From a checkpoint of a small CTC audio transcriber.
Model: 1.11M parameters, depths [9], widths [192].
Training: adamw at rate 0.0041, 8800 steps, batches of 128.
Data: trained on read English sentences (LibriTTS-R), 15625 training examples, 72.1 epochs.
Rows from block 6, named by matrix and row number. Each number is 128 + 32 x the weight over its row's rms, rounded and kept within 0 to 255. All counts start at 0. Numbers have three digits each. After the name is the row's rms in percent of the matrix's.
# c10: first pointwise conv (model.blocks.6.c1.0.weight, 192x192x1), inputs 96-191
c10.9 100:128123144130108105128148103157139199150128105207147152100075086081179142141171117091112168115131137150145193125126144141141131061132126198148164187119098155155166143156121163172153089162140101102101095153154095101048101141108090109168114135101156178030111173116139176105094125101150177138
c10.10 100:093149138149169137083129090145134123110108110112120069184131117136127111135101120139101093137142078136075120122152173121119204107152094131154048140093154032146087110100161128121123133161099123059161147105116116156133164130098119140106088056089145109071171099117119092165114103112115169182
c10.11 101:123161139120136168155103099111079150152155172150093135188101133120099110175193088127149149125166103158139033072118122139129151096145124095185104108051183088106114126172137102171119089204127115103139111114126126121155102107132119117115136114121172107103107209171112205131164132178165112163
c10.12 102:186081127163080109102189133142126133149143125137135108112151080164087147072126136128150151096169098111155136111112120123130064124110097127130116136101092125128131095106137139184138151117143114112106121106134126156106157159150164147144121133060147137111141179121190148109145205060176100111
c10.13 099:089121084090123129147125185114091103096096162096099149189070079157123076150122111175088162142129142157127142192120135059132134216098140126101131129120134147147102116101127189122086147151098085136122109087110165135115020154145084176086126102142175119049140150114118112141107123081154102175
c10.14 100:118135102110172144138207081167037145083161125105119165133078111133159038054062174143114150143119116140186088106152131167142127141151143091138093091123144137092166206184130127122159096093128136129140109149150141110147146128079159078124095189116118095155143133188110164074115101132063139103
c10.15 103:128133122159098147190114067178081140176147181194115116140086155115148152153090029112151157082159115136158168115120107129129090138178164091162157140148102120144076127111125135118095073084142160093192141147140045084123147147146052098138147140127089155122146120130103125145135113122067142106
c10.16 101:130118120083088148124134142138185111139166136185140155091058170075138117124183117205133105082099147103141208083108138121154097075133104143138160086084107133157074101161142132089134183164161028064092066099106096113178155148135136088108151137048142175120113102145150132095112167127134089104
c10.17 099:125109100093198135098161090162083163092160115099063135163106149128152138141125114138128115160103109130097164094063100146074101133117141144090135130159091131060126134126129121108088072085155167067170183110120105089158122080069168109111167094101165177104143049172125110158146125094094146039
c10.18 102:152125115116136135134123112114152161095086140164118125139147172194097119158154159099157149150195092138111148145109107108121165135083191169080102177097196100113124148144126113186063113118108082136137186126177095105137165157134134133174141105192092090143117131133143114151152116103222112141
c10.19 099:061151144101115099124144118133153144130107108155047134057097091098182148121110150155108064166143100107145090046167111173061155117140089123066067092166126094123161050104128140140146103127159133130074183123127086081137115136118099100175159045130147091059151121150142104123152119140129113142
c10.20 101:078117107149069185144120078142146123140127085084133123144121160124135207177132170072129168119169141127150099127133131177095104122156103066137144128072071180149108147145138109162132140115120103099030123107144167160113098101116161154141140147138126179133161162123168107101152167130110118093
c10.21 101:115125138114111115077144114094069153131127123189112139164169115156114147136142089080162146156134117119123084152155189142149077140135131120160103149115132137140095166087148112112096128143144025093134141103123112089142072071118119144161165154120133200229097190089152101149100168164112129113
c10.22 099:115089117097137160206130155119102100122113136215091112135148172122156058105128091119203112117144128113167167151112114141145143149123131111147146170127141114109114132160137110107151071128112092091135146099032091107165157112141105135131133091125128088091125093113112124127094133118156122189
c10.23 097:123133163086168101110150111063098128124177106112115113166101082120095138169091135140118171074151105151134063127198072082112113148122102128133097108167162089165176173134122182145146106121190128192077105138175137125163139151158113100098131124110174142167151150088137205180122146166098119226
c10.24 103:095154146121084144138196161156100172098140076165137074101088131128081102093091045167095109137078069105166182126123173138131192131080148101163178134150137104110110141090109180137158094128166156158161163149114116142129195126118121116109131192137086093165158133102112161116114113157072155150
c10.25 102:175140130094142126172156138093072150011136125148097124136141106072106105112095122151157153159095097131103168130124154124191116140174138107161119114121147102147115118145105133086158095112092074095129179117158103101127124108163105069105118111153169130160147123073166097153122157147147077108
c10.26 101:113110111114071112110096129132085107110143059064108085139120161092116133153135083171080096159154149105126128143179104152125073128119159086104142085093080136117132110106145111132106143080157154153094084126095142157103113173078106054064159122113151145162117082122133194185165097113078147159
c10.27 103:121134122141147195051067098168138096176135080095126152120167097091117124126180103203124117128141111113154085127119121124053117169148152133096086165169191163088161175114141113146066131170138083145117137123186149144146106146103142141111092105106182097141087147163114148120137170114029172127
c10.28 102:148071091116163074110178167088102111185100136122085132126133116162175130154148120166135067162108125101135123096076059091186099183077123059150103136138167134131118174147135125146104131046130140095079214108148117148135116146157138125141122113155125124095116141028157138145132184072108158115
c10.29 102:122128146048124136112141139143051150093139108110120164094128116144146129124148111142166126139142092149102067116106114095091139166085139081104091134162147113154165142150114158162118155076154125153169180138163132143143156136148166143167061116105106105140118183125032126131116110127070112115
c10.30 101:141118117066094091098108153160135187136086120160070105063092171164152132114120113124136138094113174161155141142183127157134142076156135094053161140115077095091094153106156124067130180165108133133125112111082148096109148110147061112136143045126177125150085124135090120113142148106154083138
c10.31 101:107125106092152137159141074150111183108108196165165158179065140136088100157166154132165129090152111143106190118145117173142133171129165153141150145084072089131088140122133134165126124132075101035169104074134051164192116166110117076162134122138105053109101124191087111061107163130186112110
c10.32 103:180184090175124100107174142161149140059175162120172111113122133076037155129153159145077187126137151135124055154148124101080155115084074129151187105088147090151155155164112138164149176129105124093163142169107131162162142142130114148122114167124178090076140121093074140136141134108167109130
c10.33 101:142109116138123143107127157202139117112088138144096177075147092113154105149076163142159187143082168111130086127105129098159113120061155120137124094138054147143133078090106114145077195186108082103096111122093115177091087109087152166128114113137125089044077157167119130130113107071190105049
c10.34 102:189120103110159101127152176128141105138110172141166139093161136169163123159146086102186179134122170137127082146122107190108113165159156141122119095188060152091097133107117171114047166127094076124111128088108117105140158111085148130136128103153010129090094140161146096074123152127172072147
c10.35 101:061163090171132117129101118140195092157084088080088152119112100174140095151149163127039153070138098140163124114172127105045085149161153141124097075079049108147172176070139156123100142154175146118158171115108117128123131069127120098120154123143150135126124099142111144129185183123143112135
c10.36 100:097143140110106092142110109076083127178168109153089120156140147127121100162137081161076169123125036135144093122134134139071098155114117070165144145150172088219141112093136115129183120085167080143128181140140127148158155095169136140110108141166175157102141122156202118088114115182115182132
c10.37 102:109101129148080136162123119134142148134123117132084117127129125087164190121151070134173131100113135095093162119130109208117073135127171077166163140097105128171094105197169108186118058090102149127125103172105107106110128154146141125056098106102160113141107156071160134087167182140137131097
c10.38 100:157131196152193097157152142103084141102123159111126064128163144187107143167110144153136094107072146197147096147075136134156112122120105121133080114123119146127154111107130093125087121096093116123065126099106160094095131132134120162117102137090121199117114154128135105138145187088152105111
c10.39 096:134131102070095119178118139152140152157085116157115113124030161164172099154146080115107114145156150149183100130153081115150121146135105128129147097153137159147137091071113176076068124129124132194127118084155134114074139149172135161071144147125139181161131128102155137113125166139156173159
c10.40 101:109134106108126133115127140134112097124168181133138156075083150160130119147096180141114131140118151092177129156149167136128047118115079125146170138177112163176107120114117135127139097134151087014065159110167161113096096110117104124104093130092111138123150141138089155079154108142103105032
c10.41 103:177161107146079145116092106100082140118122136074145158171161138150143085095098207171145115111115165158139188140107126099128108147139184166171104119115116102121067167129154110090131162188093132064130083121079129142200094117111125140155099141115125122124103136101137094133080123099160171080
c10.42 101:157133109109136123136085088151065173140142089116149126122133116116136158099149139123092125110139048149160131115105126234080092112133113133057058132055114060130122128112098102135076093121078145129124076110139102112156083148178154116170160088069149102074133140154123153178136123184125140058
c10.43 099:063173086080106109195144121094120101093132126161137128139137114148086116096180091104092179117096078135134071081144048175138189105127109100157152096151120142133186159052146153096155072071124120199134140080137141151097100099110107124137163120115137150178063121138129072091122144146112085115
c10.44 103:142138159137122130115193119111153135132130168122166118078098181152068105180106147139131136082097118179141112119144105106089112123152107100162140123096128144155083124096126135159122086140085116117150158187091125153104167112132100148166096108062156163148150151156104105090109101133073139156
c10.45 102:079156083049093132196080098086102112111112148168101152138099133119109118122010111122145163084140174155128133144141106059102148050152140172079088104165106143132149082106139156128082107129093106147130079090115107090103121107071146080109116126088110163096110127094159107137096151112172142098
c10.46 101:084079086139082119136119146173133119123158121136102154175132059091107132114109160177169060113104136161156187110166094184086084101148108129083096143108116121106117079175125082174102117118106103113111085153144093083131133150145153117181115102140138101091172133170110191153087130150115104119
c10.47 102:099119165121132119094078127119126137123127155054145041127140148106136130166098127075139105132150148147115126109076120158141134113116139130146200139135119114106009115118095101125111112111073148146133079198131133114099096094106196107111149163147140177157096087144174082113152109083121131125
c10.48 097:178132118095141134159119116125138112107138156100128081201140130191127139113135127162114059082211084105124157061070090078078216109119136095087110145161122091123129141147133119165102154101105122121112164143095089151166127140150152115164129116094115128108131193109152106090095132120148079087
c10.49 098:127096127161146143102117154158120075148161127136109099150181139143146120138172106144177127138131063114136150120115107108103122113113135072097139123166155167170102081140086081083115122099113100122113193160150153158092102121155140102119080117131085091172099152061099105165092161092140156152
c10.50 100:102120111149106081145131125093088154107133118047178146109149105137123130176165131104146093164076122108109069152142127139105212140112166137117132110131089147136119128142089089129115121158136083125133034158086117176105094075139170164161106147120177136155100136138114101106192095089125103087
c10.51 095:079101111098122097132153137122147115108147112081086140123094124130160081089107191176138111112075113123107125133123144143198177125146144164082087119075164134074135131154092099121093094065143155107124155097173125135157143153158105135128125146138129165171192150131134146117087093139117101128
c10.52 100:060152125068074147085117193075115145082160129160106128115113183129118112142112111203076118069081097143181081094140159082111097148102123065145185144119136138154107159189136138100130145157126082147136108109125150182145138146122074113120157082086167134118072099164028146127098156126133159152
c10.53 097:181095102152214119108096137101130098112149117126113174107159092137111119098122161058192162162114170155158117109132150113156145056112075114107142117127182131141167079148075076168060112166135128104095166107088090109140156148119151162161120114106119132095131061141150105099077135110140125148
c10.54 100:145141111140141115129094079130036118098075151158128122171153149152150166134143105118120063152102117126183114144116138115165135130114166097175084126130114152094137158171126121129123110112171113076077073147065105117105126076114114113128142197164178141163077081139122111146123164141127144161
c10.55 101:166097065161186125143104146147156149140168174128099187168119136175061099154080134136152192161196109094097100131117094122119154159093119097152110114115155097164125087182129132187081136153091121103139114128081109137110110046135142112148070105089078082112122157072145122071128122095146078112
c10.56 100:096093114127111116124085153117058119144154091182122103109141119114114083124156200149123127142114086121147132114113134093102052105082181104058137134155178112099095089130082068148041189100174123099116159108112096183103134120147093125150064084130114124079092131129145101151081140106140141131
c10.57 099:117111149166106149099177127133128077083120126102094164044119082081162113121147115134119138115101150105133098175127150092115094126145120131039096085119110179123136102185128124150143120194126055091140112101115110116115087156154135090189091156125136122130143170114122121196155141110174126121
c10.58 101:087165170087122134118195064116154183124102156130053138087050104097093101135057130142181130153144143077121129108175090153170081167170102157136131117183143097149107161102171145125151105115126156142150092131144102103154136127106174139134127127165118129146184110140161082054138147105082163141
c10.59 099:114120134097114062135058125122150096141103137133158172096103137219139093095150168136134176140113128177128135118126130115161102136150088158128144122171112143172097076135136054155133131156118073107118185128087129136091181126194149161137111135152115203112153156141158129204130084025142152150
c10.60 101:138125137120122149109162088156132128163194142123112106046158140125134118134149067110097128104083101144206131139173098103077151159116173142152071072152152084121124167117182138092162125141119187130138139162128096125149134101109049160155097149125130105172119114104098137095123129199112153085
c10.61 096:101140099136159169072117142132091185133134159134087146163054047137153123139145149108226150066066102098105110161125134116101117085155196155174063096083176138092084142137122161069119083160109082136121127153127155153147145108098096081062179094138120153154139172107140164146116091124131088072
c10.62 099:154171122127131128139089099141131145136143108116114095165095113023107083122116134112090135068118136156170184162139091130108159173136159100166164110078134064129069109141122130195092149079109169079142142129128094163103144153105088158143142136076127130093163116126083143128101082196113136153
c10.63 098:133135097111155116039144112114152169135156081078088120146128151119117114172148137169078159138162090112109096120119116140098089137104089077094115169136129065132113130150146103163152084159138140142095111121143170125170146151102113117149062113131149104080160150150167141120157183148150125182
c10.64 097:032121129097093112180094122168123185142104051073105112098110084131071157168158143154169089093137136116138147110107124141055096215117116090134142119085107100057114102078101096128133108093099180088163143128125129116112149144101100110148130124142122060138144114128079105156075088140078135160
c10.65 098:125105118141047106123147138124128131123123073092211119118147079114091155146142120100167096130077148153124117126150167103146146121041100129104197136129099151125118068149078082151187134114075086125126098167074141150064108157148137191137115157133178180129104098097106200135122147128069156131
c10.66 098:100130116148118122126162090126062169126082137109154094147171115126094113160111097117119144141147108139126179166134130178186104160090140125101141096103117116130140128094081136110115154101121105150185137102146112111130106144139164153117090058128114137143164141079080126131141138104118068137
c10.67 098:067113106074085131099113173116073158100093132130061112071090170173194156124152157148173128095118149146127177114114040040108138131096174137089090128128137122143093187102123153033129170140138152162127128116113089150209106097133143072117152122123142099148128159105102114101087111120160127117
c10.68 096:099148105039137116152099091141090152059123156167116086195131082153122039120073120141098133099158086100118116104137121094115162088184173104069152152098151098144110108100132135123103113078118154113157159135163128110147167103111170105158149146138090126071116160131133114105104142126122104132
c10.69 103:093105081125161138122216108190118117125103185095097109131136104062151138187048100098101115128091104112149089123108024105071138175103178119127060134118096095134171168138139142104116120158141152124124124133148129137135157053083168126108151122156097094138156084069090172092158157190070067122
c10.70 098:111136084184120144112090156120149133086085138102082139162170130107091115130108119169082057151107134147098070125129093086134118196093143136112078120051097150123157174122180105116082129122102142177133170105137126151047083105066117159147115080124147101161054112117116114132142094119123162120
c10.71 098:106099149157200149094170078141189138220134130198127102126144155140117093154081112195105159110153099133164083125116148183137096082102198110144112124079155127100090078127104130141107134129084099174120119141161122124089114124075165118129085076135135149156116149123136139072128112147169176076
c10.72 098:143103186094113089122125101148096213122143108117102137115092085082103089204133181102112129147053092120119085109132149112130162144107114153100110164112126129139132107161110079144121148156129106121119064168069099127113120098118177122146094138174200099147090125137114205078128100092128133114
c10.73 100:093111173144173100112082131042124134144158150116081054097132096147111195150088092128168163103144102118086164095098163129132179126097151075077126131170188133064202127120132128127145094163118186157122169179136149109147113107116149118152050095137124113136150113165072139142062062140085175133
c10.74 097:128119125145102054147201090112102113131121133116106121129138116102148180097104100168140091104112097099067120156077113107186184140136165136117091157160203119055090145088142063117104104115109188086075081133139117107161111109133180192121131057115128135139137140144124158146080112158053130147
c10.75 097:130112154090125149138097117125080167115093115143108067077085045137154108098133139083074103126108119146165097158111155161072080111153123145104164123068119127099145141049144115158117131150103155144140145178130146124083153181180123084171148162109139122103085161111146125170090134052112155111
c10.76 100:136105172169185098119116057120083138151153167094074049168154132112126091164116124135200116173084093105112154141130138171130096132076120123073083086126141109112137141142160088234107143156090160110144157144123125104188088096116055103133097125141105097136170151098148121187152064131141156124
c10.77 098:160113132124095138130165130092132145147185048153174138081106079116116147106079128127107160072128161169113161208163087131059129162091130120137102117094119174103122117134148136151222113084068094138178119141139144148175137138107080097144116141144139112134136140144146062120096087165098114096
c10.78 100:137170071157087158149105123133124151104148098127154056071102177061126118186148148166141095121203134174157135177122158107114163138178174104051131109117126137058099166132138162118144116171123089160173162106125162122133122138124151143122094139113154068126105166150104012158191133101117103109
c10.79 098:157147142051094175104153091130086127120111129147117122232187095207112093155138149142113120092148074128132130135072149158112133069158073109118096168155162142157135124127130150133099144071096112095127138127101087177106153098113145078090136140141127120100131114169184117160095160114089154177
c10.80 100:126101144084123143145165097136157155115165067159132108090166139105172148140130064120095133107145107116188117080147111108140119089098119091059132056158124109136151132140076061134158134152134142160086136159074155143064093146158125117173122166142124143146094155143143128137080155097081103134
c10.81 103:118160176136082156122127119138072156150091108093156117129116167112079119128093162139117135063135149181075076144109181165132171131145119198116128145074123127080114166136082129108068078110124115135131112105110168155155121116150154132108099122082198144092087096114064151132161081173078156205
c10.82 097:130063075090120172207192097127148160103096119172111126162107166073201152157136123122141171123137122135131124126119088196116122104121101122090093118136114104113149128120091115178089126125115118119118144131169070188116068109087148089124132096186158139108153129116102164156182123124153147104
c10.83 099:148107096118128099167179148092091143121111131070060093139123063129129086114109121094110113067104113132089139112158134104174172160117120145096088065136116114110083103135134162093149083053114154121182137137191150146127116127129110125198093076105134104193105122090128106152104161128111122126
c10.84 094:123079114092148121098146156129123106054086104127107117145090097045110145166140178140134113149139059115154142134119107090113152106080102131096157080146162117136050140150114088172128177104173137118109158094139117188182121190082047068113077118130110089102138106123139156111107122145152133173
c10.85 097:132112113103112096138160157098049092093127120105128094137120206123179086113120147151162128153156060128118118160133109084170167126055129123091193068154119107157074126161129122154101174128157141108162193135158120150135111150169111158170118098140093143125155125099140162079163124102125056121
c10.86 099:116139123087093169113099166147179107148067105125141109157103157083135155178111124099103100097174130171117168105192124108118084122117142114106077146173083137101121151035146179105119070118122092142114085156172160132119133115092066098143106113128114132244116118103156069155107103204120139167
c10.87 096:164102177033129102115141170103094146164170139168137111098103035179145126104229095193097103167124115126155160083146127125145159135114095094129092138158130110081114123144121155137080111054140092109161157080124150118156153099145135097126087099108153104151134088124098128199115127118140122130
c10.88 098:125109129202148099122139190172094068147078135180154126160183076159068061120159201094090166095167121116094029149093136135122107155130162171121149172100119081106128182152108168148064116126110110111087130127094078134148121112158114110155116064066126139100091152079089140156155138138150078159
c10.89 094:113126092114084095086111115053149086152141108157115135081131149158157150138106139132154109085128164096120159128194095138129109107170159156114113111160133120208149127117224147168151136088093077154068138098132078122104128137072173104108199106114169149122134147113147081140097149131149136107
c10.90 100:127066165145121111082115192166134165151132115107103158139114057118169117177186148087131121158142102160106093172112107136110122132116166163128152113092076153123083165090104155161068126140134106195131077105065105184177119161127144079126083103147123113132129100152112198183152112141120086144
c10.91 100:140105129124203167123140094132107094165112097132069043133166141092124103176081134149185144171168115108091196131101147114116111103099142090058144124072149120076123133134095091146142141166174140138094152124080128045108130161135114129157072093130064102139083137130145117233120083090155079158
c10.92 097:101141118097093144137096087118123060109148143102116145117135152076145126113125117113112109110149162118091137159181108103131158149186113139147095138143096129194127172094193158127154067121124158100129084086206116085190142104129145108165139125093138091155150129106139088158151191169089146133
c10.93 098:083139084137105070074178123149116142153093127175092092086132127136197121139100150081085125082115108175145135123123100165124119145144103091135090152115124099165192157145205143151136118110111116125129147092113113134045120140092088137117141106092161095151151135113078091153079118155159146167
c10.94 098:156094096145149112171086067153102122135107136118174105115169137115123079110122094136116092132077136080140170136089158165078097191101158158162147116116151125121101095143175129111096133125115111133085145097151142096119098127112048135065116178099119126141102127142182102089103104132110095121
c10.95 098:126157089086109124113162072072133177101117091102140142158209092102147083132145158144089146117182097123095144141131106103122168156145100110101113130071101173144169125114118165183079140129144094152089102164145110150157105098119184132153086197117177163082137122137152139193147181123140114122
c10.96 101:090086114143051114157178070099094131110095098168173138067134149060111143203127119175132110126130096144129067143150066119100148128103134087114131110089116084133140132044082123126136165154124155094149137190053146160124107142107090079089112170191169117114068114119094154161123073123121109148
c10.97 100:121146126165096118133148127159171116138158103133202108103215172129074106149088127140138178080164138182179046135096123155132135160087201196113113159158151123118131135096113109145097071143098089126130113138110178125134108094065160123154120118121114122176122142118095090110173129124105082056
c10.98 100:136107132110132115181139119114095174079176114074149116146105134123074094073121110141119132160117129092138048147107121152111118132130167190113084095115152122134134068189178105148158156156115159101105136134118175063074119143154124156169116145135143084114126117103118171133193108141171065107
c10.99 099:122138164132174122108197185187088134158170113140096123130146154118119164108170123138132160121072122089128143116105107136086093124111184120053133120109154116057104071144175083070129134161095134090104110110149140162146128092065153123185082098118079123093164148117094087140097188128128113141
c10.100 099:061136100146168100094157026097071098103170184118127173147097142110136072119151110145114134159145146106087138091128128132149145115148084133179092109105089152178102115119131135127148126130098064097196108116128126102135151082090176114134163149124131110151159156089146148184102165089064138084
c10.101 101:058082117096142098065116141140099082110129111067107149125128120079100103117150145112192084151113093138112106101114184148099097162135156144048126093117140106068153091130090050167137096159106122127123181144128154078137149111164113136180096134135125060150135107124130129107052146133125088122
c10.102 097:077120143087098197108091114131076207103111126124093127181081157159118124158071139119245145093161109113151129165161103163105104085138163175161150098140134118073120124106138124145131128110104125153107142098110084139109112162060091108055152096120114157126081119085095189149149083127147120151
c10.103 098:109195074137102119197167106119100128153114217129104143086140122135162175183116080139118082135114125107081124169111100096169111158104124128097090127162124168070153159140189170123112076102156088125153051112132117102199082098096142163108117142088105104123120078096140127093204164167111109141
c10.104 101:153100153135154124121094140127118122183162130151164139155165155191114109100153135133154135101144148133134106134084185156133109071083126119095185175119145113101138099119022079155088134169099062108098131129080121108116163173204141106118098136146121124081117139140132079138122106086174090144
c10.105 096:099109100083132165119165106153167166147197140183123144116076090121045109149164156134113135116107128104139183145130180226102134157136122097097135113152092061180110131081101074102094091138122149109134188134163160143098155106100059123090129095116165108214153103144103111117096094128124136163
c10.106 101:074223147133109115154109161091107127127106137102124157085179137106154144120161139094111173087111144189140114111154113132176069203146125092129152058120130132152117180078157142161139077128142122176097070162142147141104068137135099154156100145153107137140092073134113072125202159170185104163
c10.107 101:144165153139151109122172057092083119000119142120112150112100162079100077116149099181125137133129147126151104164150130086135092108082143154169144077141113081098127080143136115158107148137115128066134111118134116088135122190047086152132120146132071116087163133088124128144152130114176070121
c10.108 098:125113089116134118104149114134147118115131135145135182147164195088154103072119108151163141103124131146168158080120090176070129133178184117133066109096142107101107181127135092118195110200210099092131158106107142139134074138148136087166081135103058129120154184167160144117121164128074068089
c10.109 101:138095102119145147100131137114179153088121114153093145117086160103129131113156056154164142129067114111120094127136112124142111099100137144089179094149083128134100091168109051106104125145133128061095161091099118157157132136097119131185165122128157099062143173173135109121149125094139171110
c10.110 100:142105084133136079142199094166164103156062145127154117140077109121153159075132155122129050119094140108130136092117063142141133101086163114139128113150025085117130143130129138090106091078150173119108100123106113175139128100134159137163196141144111151126176136126121140128128161173081099131
c10.111 100:124130127110143147095078115122120130182103087164123145116144077155110040138166132148135136185132084109092094147127183092136088110088125090115137161107140105161112095105118119154136113110094086165142207116133106125125149143085171161083186106098139113145178137180138126147177081117115094146
c10.112 102:129104142183127126115158158153123122149109123145146095091132184089146107100153163099145074067139178127124108085096179128119125137113111128149099138052084062136099141143139114144136126126065170026164105102044131142146129171103111132166146121118115054160114101082122089110151112125167148139
c10.113 102:122067184133098126106200142181127112089150158149139098101150188120107031088152103113089122097151157104118155126108110098100173142087116139121085078119134168089060147159114115165129182124145165105149132119109139111110057103044116100140106162135107180122097132108105178077087094133173147128
c10.114 100:101145149146120105120099129129096099149128062114110147128121106194041051082110129108138201153041136136090118117111170145101118090083091122161173131102172128133202101144122124118146116169141099132115121128102153133125140158160122111128153098120140109142156108144106058203116073105166183204
c10.115 100:149101093111153149206110059114083100130135110150148121154132174175083071144078095174163147127099190145156145146125132131169120084131105111109130090134150137119097058142105144197133088106141137081126161186130143135054104176095163069094086170159142148088122112112154179107109089118137111101
c10.116 097:181137208083117126177146112143081129115135139159129114108098069133149099102126167143145099144099114108169145159108177153081117131143128096076151121106148125114127111117127087179131145097123141100136124128132114078151178170151109123062129118156124103128149154074153091159130171135111150122
c10.117 098:138106094103079126125125086106149114115118139126128173167101136155098179125128089123181108075146106157116111119168113092156167099130102077095192164085114106140091102086139071167128093148067112136126098173102096072154123122087145142137084133206124140096135134105132131060098112166152112127
c10.118 098:102033143071129098144129157126097131127130142200077126188143120097156098116082181114095119099121078178103144101114115152172154105165148133121137113102188094077139069146099053125107139117129171145146165115133103114096137143132136138165132127156121102116135128150103116155135151132147119151
c10.119 099:075095094126076114081108083136079104057159104130130085153132093102092130177117162144160092161149101122145210060094099155128129116104107131087099142139144090083123075140062086071135165135108131100127131141093093129091083105088117107161099149196112135126090169168138145160083135103105120141
c10.120 099:099120193170131145145057096125097157118125190117115144126110135121159184161099089176116130105118086082123122130131129123127106177103145091136098148127071153129107138085146114094101127100077088099130107155124083176080052098123105175157123160155122135135163142126113146123115142160102170164
c10.121 101:144093132141119142118123154143097135156077088115113132085131104125154141120163085111123117103126178164065141103137170104132143073158134101159118073131051155113122126146113154129122153157121127100104049164096096156157107115044094088115167128117154075102055127139086084094113160121127083123
c10.122 099:078124072107166090134144049152116220159093096129047059143208117112113148147169112107156143149121111092141173110151074143079165147090167137142139101131074090104116130129144099200105153099100166112109101110131134091169175094098150174120134125118138096105093106193143089085124162124129139123
c10.123 102:121105082136073139092133103141121142122098111117095093146169115084136104162098062128100113082136115147152111115165111130081118176089133043139099094096104073117162184120158137096152103131111166142129112116104106140138119141116075129166102129170140098124127107142120092070106135172112159137
c10.124 101:092107118122165150144137140127142114090180137165065101080097148114145136110142084147101117087142159012148120114126091099112151103180091123159123096137064114156114138094130101053159145213120110128126135132102084115126133063127093067099106133134095121151128144123145072110099187103120128113
c10.125 099:178122152169193157129123043132137105155143160200155122156152143087111071129099133151096099112095122122125102110160063129141171165126179121216156125083115091142145185193103145162106122114096147120138130103086052120130148123100123174121107108064110143140124160147086141103078101176065137123
c10.126 101:134090146107131129145132075124051112079114132185113103073118073071150113088090112127124182119120136101153087108095076107152074157157125107078154104198167115118156161033106113147147122127088191127142157123118140138142117159145117105152125199124137120114116145086131151136073135101093137138
c10.127 099:165160203125163132093099087170164175147096111098093164126195173182086152157155116125115179118149131132178055213102133115143125121122163133086068144107115143103170121159112145109085148133057125111084095140089130117166137166076207088130108126130112090080164120130164086098131107111165143081
c10.128 102:112128121087148149164124084081074118161153136094067131118155084143072133108075125143180194106131081070156118131111138129125087166136072065100130140098140131090172122163120126169137077078085105129148131178162119099160096122158143166123098162108163116136182132143135120129106034169094136133
c10.129 100:163080047154148177132115107102080170155155100152166130089141125167118113110104115127065156145089191111109120156138103141069189149115156151112092079046103061162095090160115121175138136129074110097114120121141138106172148117122148125123184132153165092088152125166088131083122076127184115146
c10.130 104:123099155118167160131138166097122121125143137152171146163079155083179094181084148128139162107134095101117108108064072131158056145135143067198161102133128088142150164167136151167135164137082141129181137149046143117137166170148139121132076137183084125130081105132125096178115123073116129119
c10.131 102:148125100141146101148098164103111114146180115132124134116147153134064153110086114128072089148118112130148082150135135119107163183185146131157053126166140076160122163136130146088186151161092128129140169099171116144162107097160050095132082106136126040155089096099081113116159125171149059154
c10.132 102:146151111173131128134129184174103117138156143149097121148122117185100115139114176066094120070139083097147084105157121099081069104146118123123128181137113102139097162112144129089111101129167117168108141118134098129151117180145132125186032147142101140111161145160085128110079097199182148101
c10.133 100:141125080069148158104166105080136089106146145149145099138175139112145149115133074133104161091114076149171106102191104141085124115087093120152106122121168103098148123137156117124098032094114075144091137103158125130113133132173122203112161096126096158147064070151051158140098116137107130116
c10.134 100:176142149104176058088090106112129173159109143117150105134094106119107061120140187060146152094067127150102140157123126137102107060100167124153119114118175155121108128073117104130153115167100106127114080188096139136128110102126173174153102141114175205131135103056177119111140126087085098117
c10.135 097:120170094101126106069124137193127193154155124164117156080184097147101190083131146136118156108064099122176138085128180143139193113044115057124125175100141172173127084159152066141143117120146095120050154093118129161155182136169115146187135117080178124120110103173133161135128132122147135164
c10.136 100:128126101100136099199173090098120057124086132088137153122095111132119124110158115147089180176123080063083086095115111100150181136115062077164106134170122154191151120094168122101178127067104159121135186096151115177124163100145104148103138161151171110172118106142219090112154146109120138154
c10.137 099:132121122123115080103131183172129169093066157139150105115049104128141138130110176133112124128136129140129104119165153134146161157097096125110097155130096115104134123152151145090117115109136143158160141090121177111132150114179152192103108051065141090124183137125150097079115216071149163171
c10.138 099:130179119108129160105145098164123079136122098123126092174061123120114106123179131123113113123193118118145072092151134108164123171166079109127131158174128033153124161110129148114153150124053136122163119153155141130207107117141143132113153123117101118116139158130118128139173132174139152187
c10.139 101:148138116109147146156120144080094123098080084102103154111108139156099076114106133143114129161099072112126105126079139123090153133075123131099095132129129149155154138127113081079090130161111119142080151104123169126024104146138125131173126124135097112125144133153142161135045054074158125103
c10.140 102:140160147147117093113198063099123132128112114177173089166145107117141144097114065125152099022046129145096157145140161093169129154162111133170102115128167144127142153159130130082197097094133149142134140128109096148065153107113118173100159128098100112161136125103102101113069140140093092182
c10.141 100:145170102182148121087147155132135105120148103111106126150141095213133096136135138143152146112124082122139046149097160097141143146088041139126104116056168101121175136168118151158111097109137127079117161124160128148133096134116105132098139089075184125137154090098051124143147094126170152134
c10.142 099:094110072085149175092162142193096122161077138130100125157142085153083110136079089121141129097178089145122187129153136144160097147079138157176123117125128131143145098147158111100114098112148089141121150035133138130133136131157129140074113117083117091090094158152114158142151143108188144177
c10.143 099:110145125120117084165174113130170133078141142096126140092168111068122088110163048175147113102145164141111137087081120129130138070139102101128128105099127129147068124067151142089096184111120083095126156159073115100137121119106137104130112087093116117105106152137093128067139171054165099137
c10.144 102:133108067163209163126099106136076089119124140115070105139157156106080071178144137130146113179176080101111125129150120150059088142097151129085169137089158133128089102118136081159121143163054100109108168094118101133104132138094129119164117097130158076078171148125146079144085160119149117120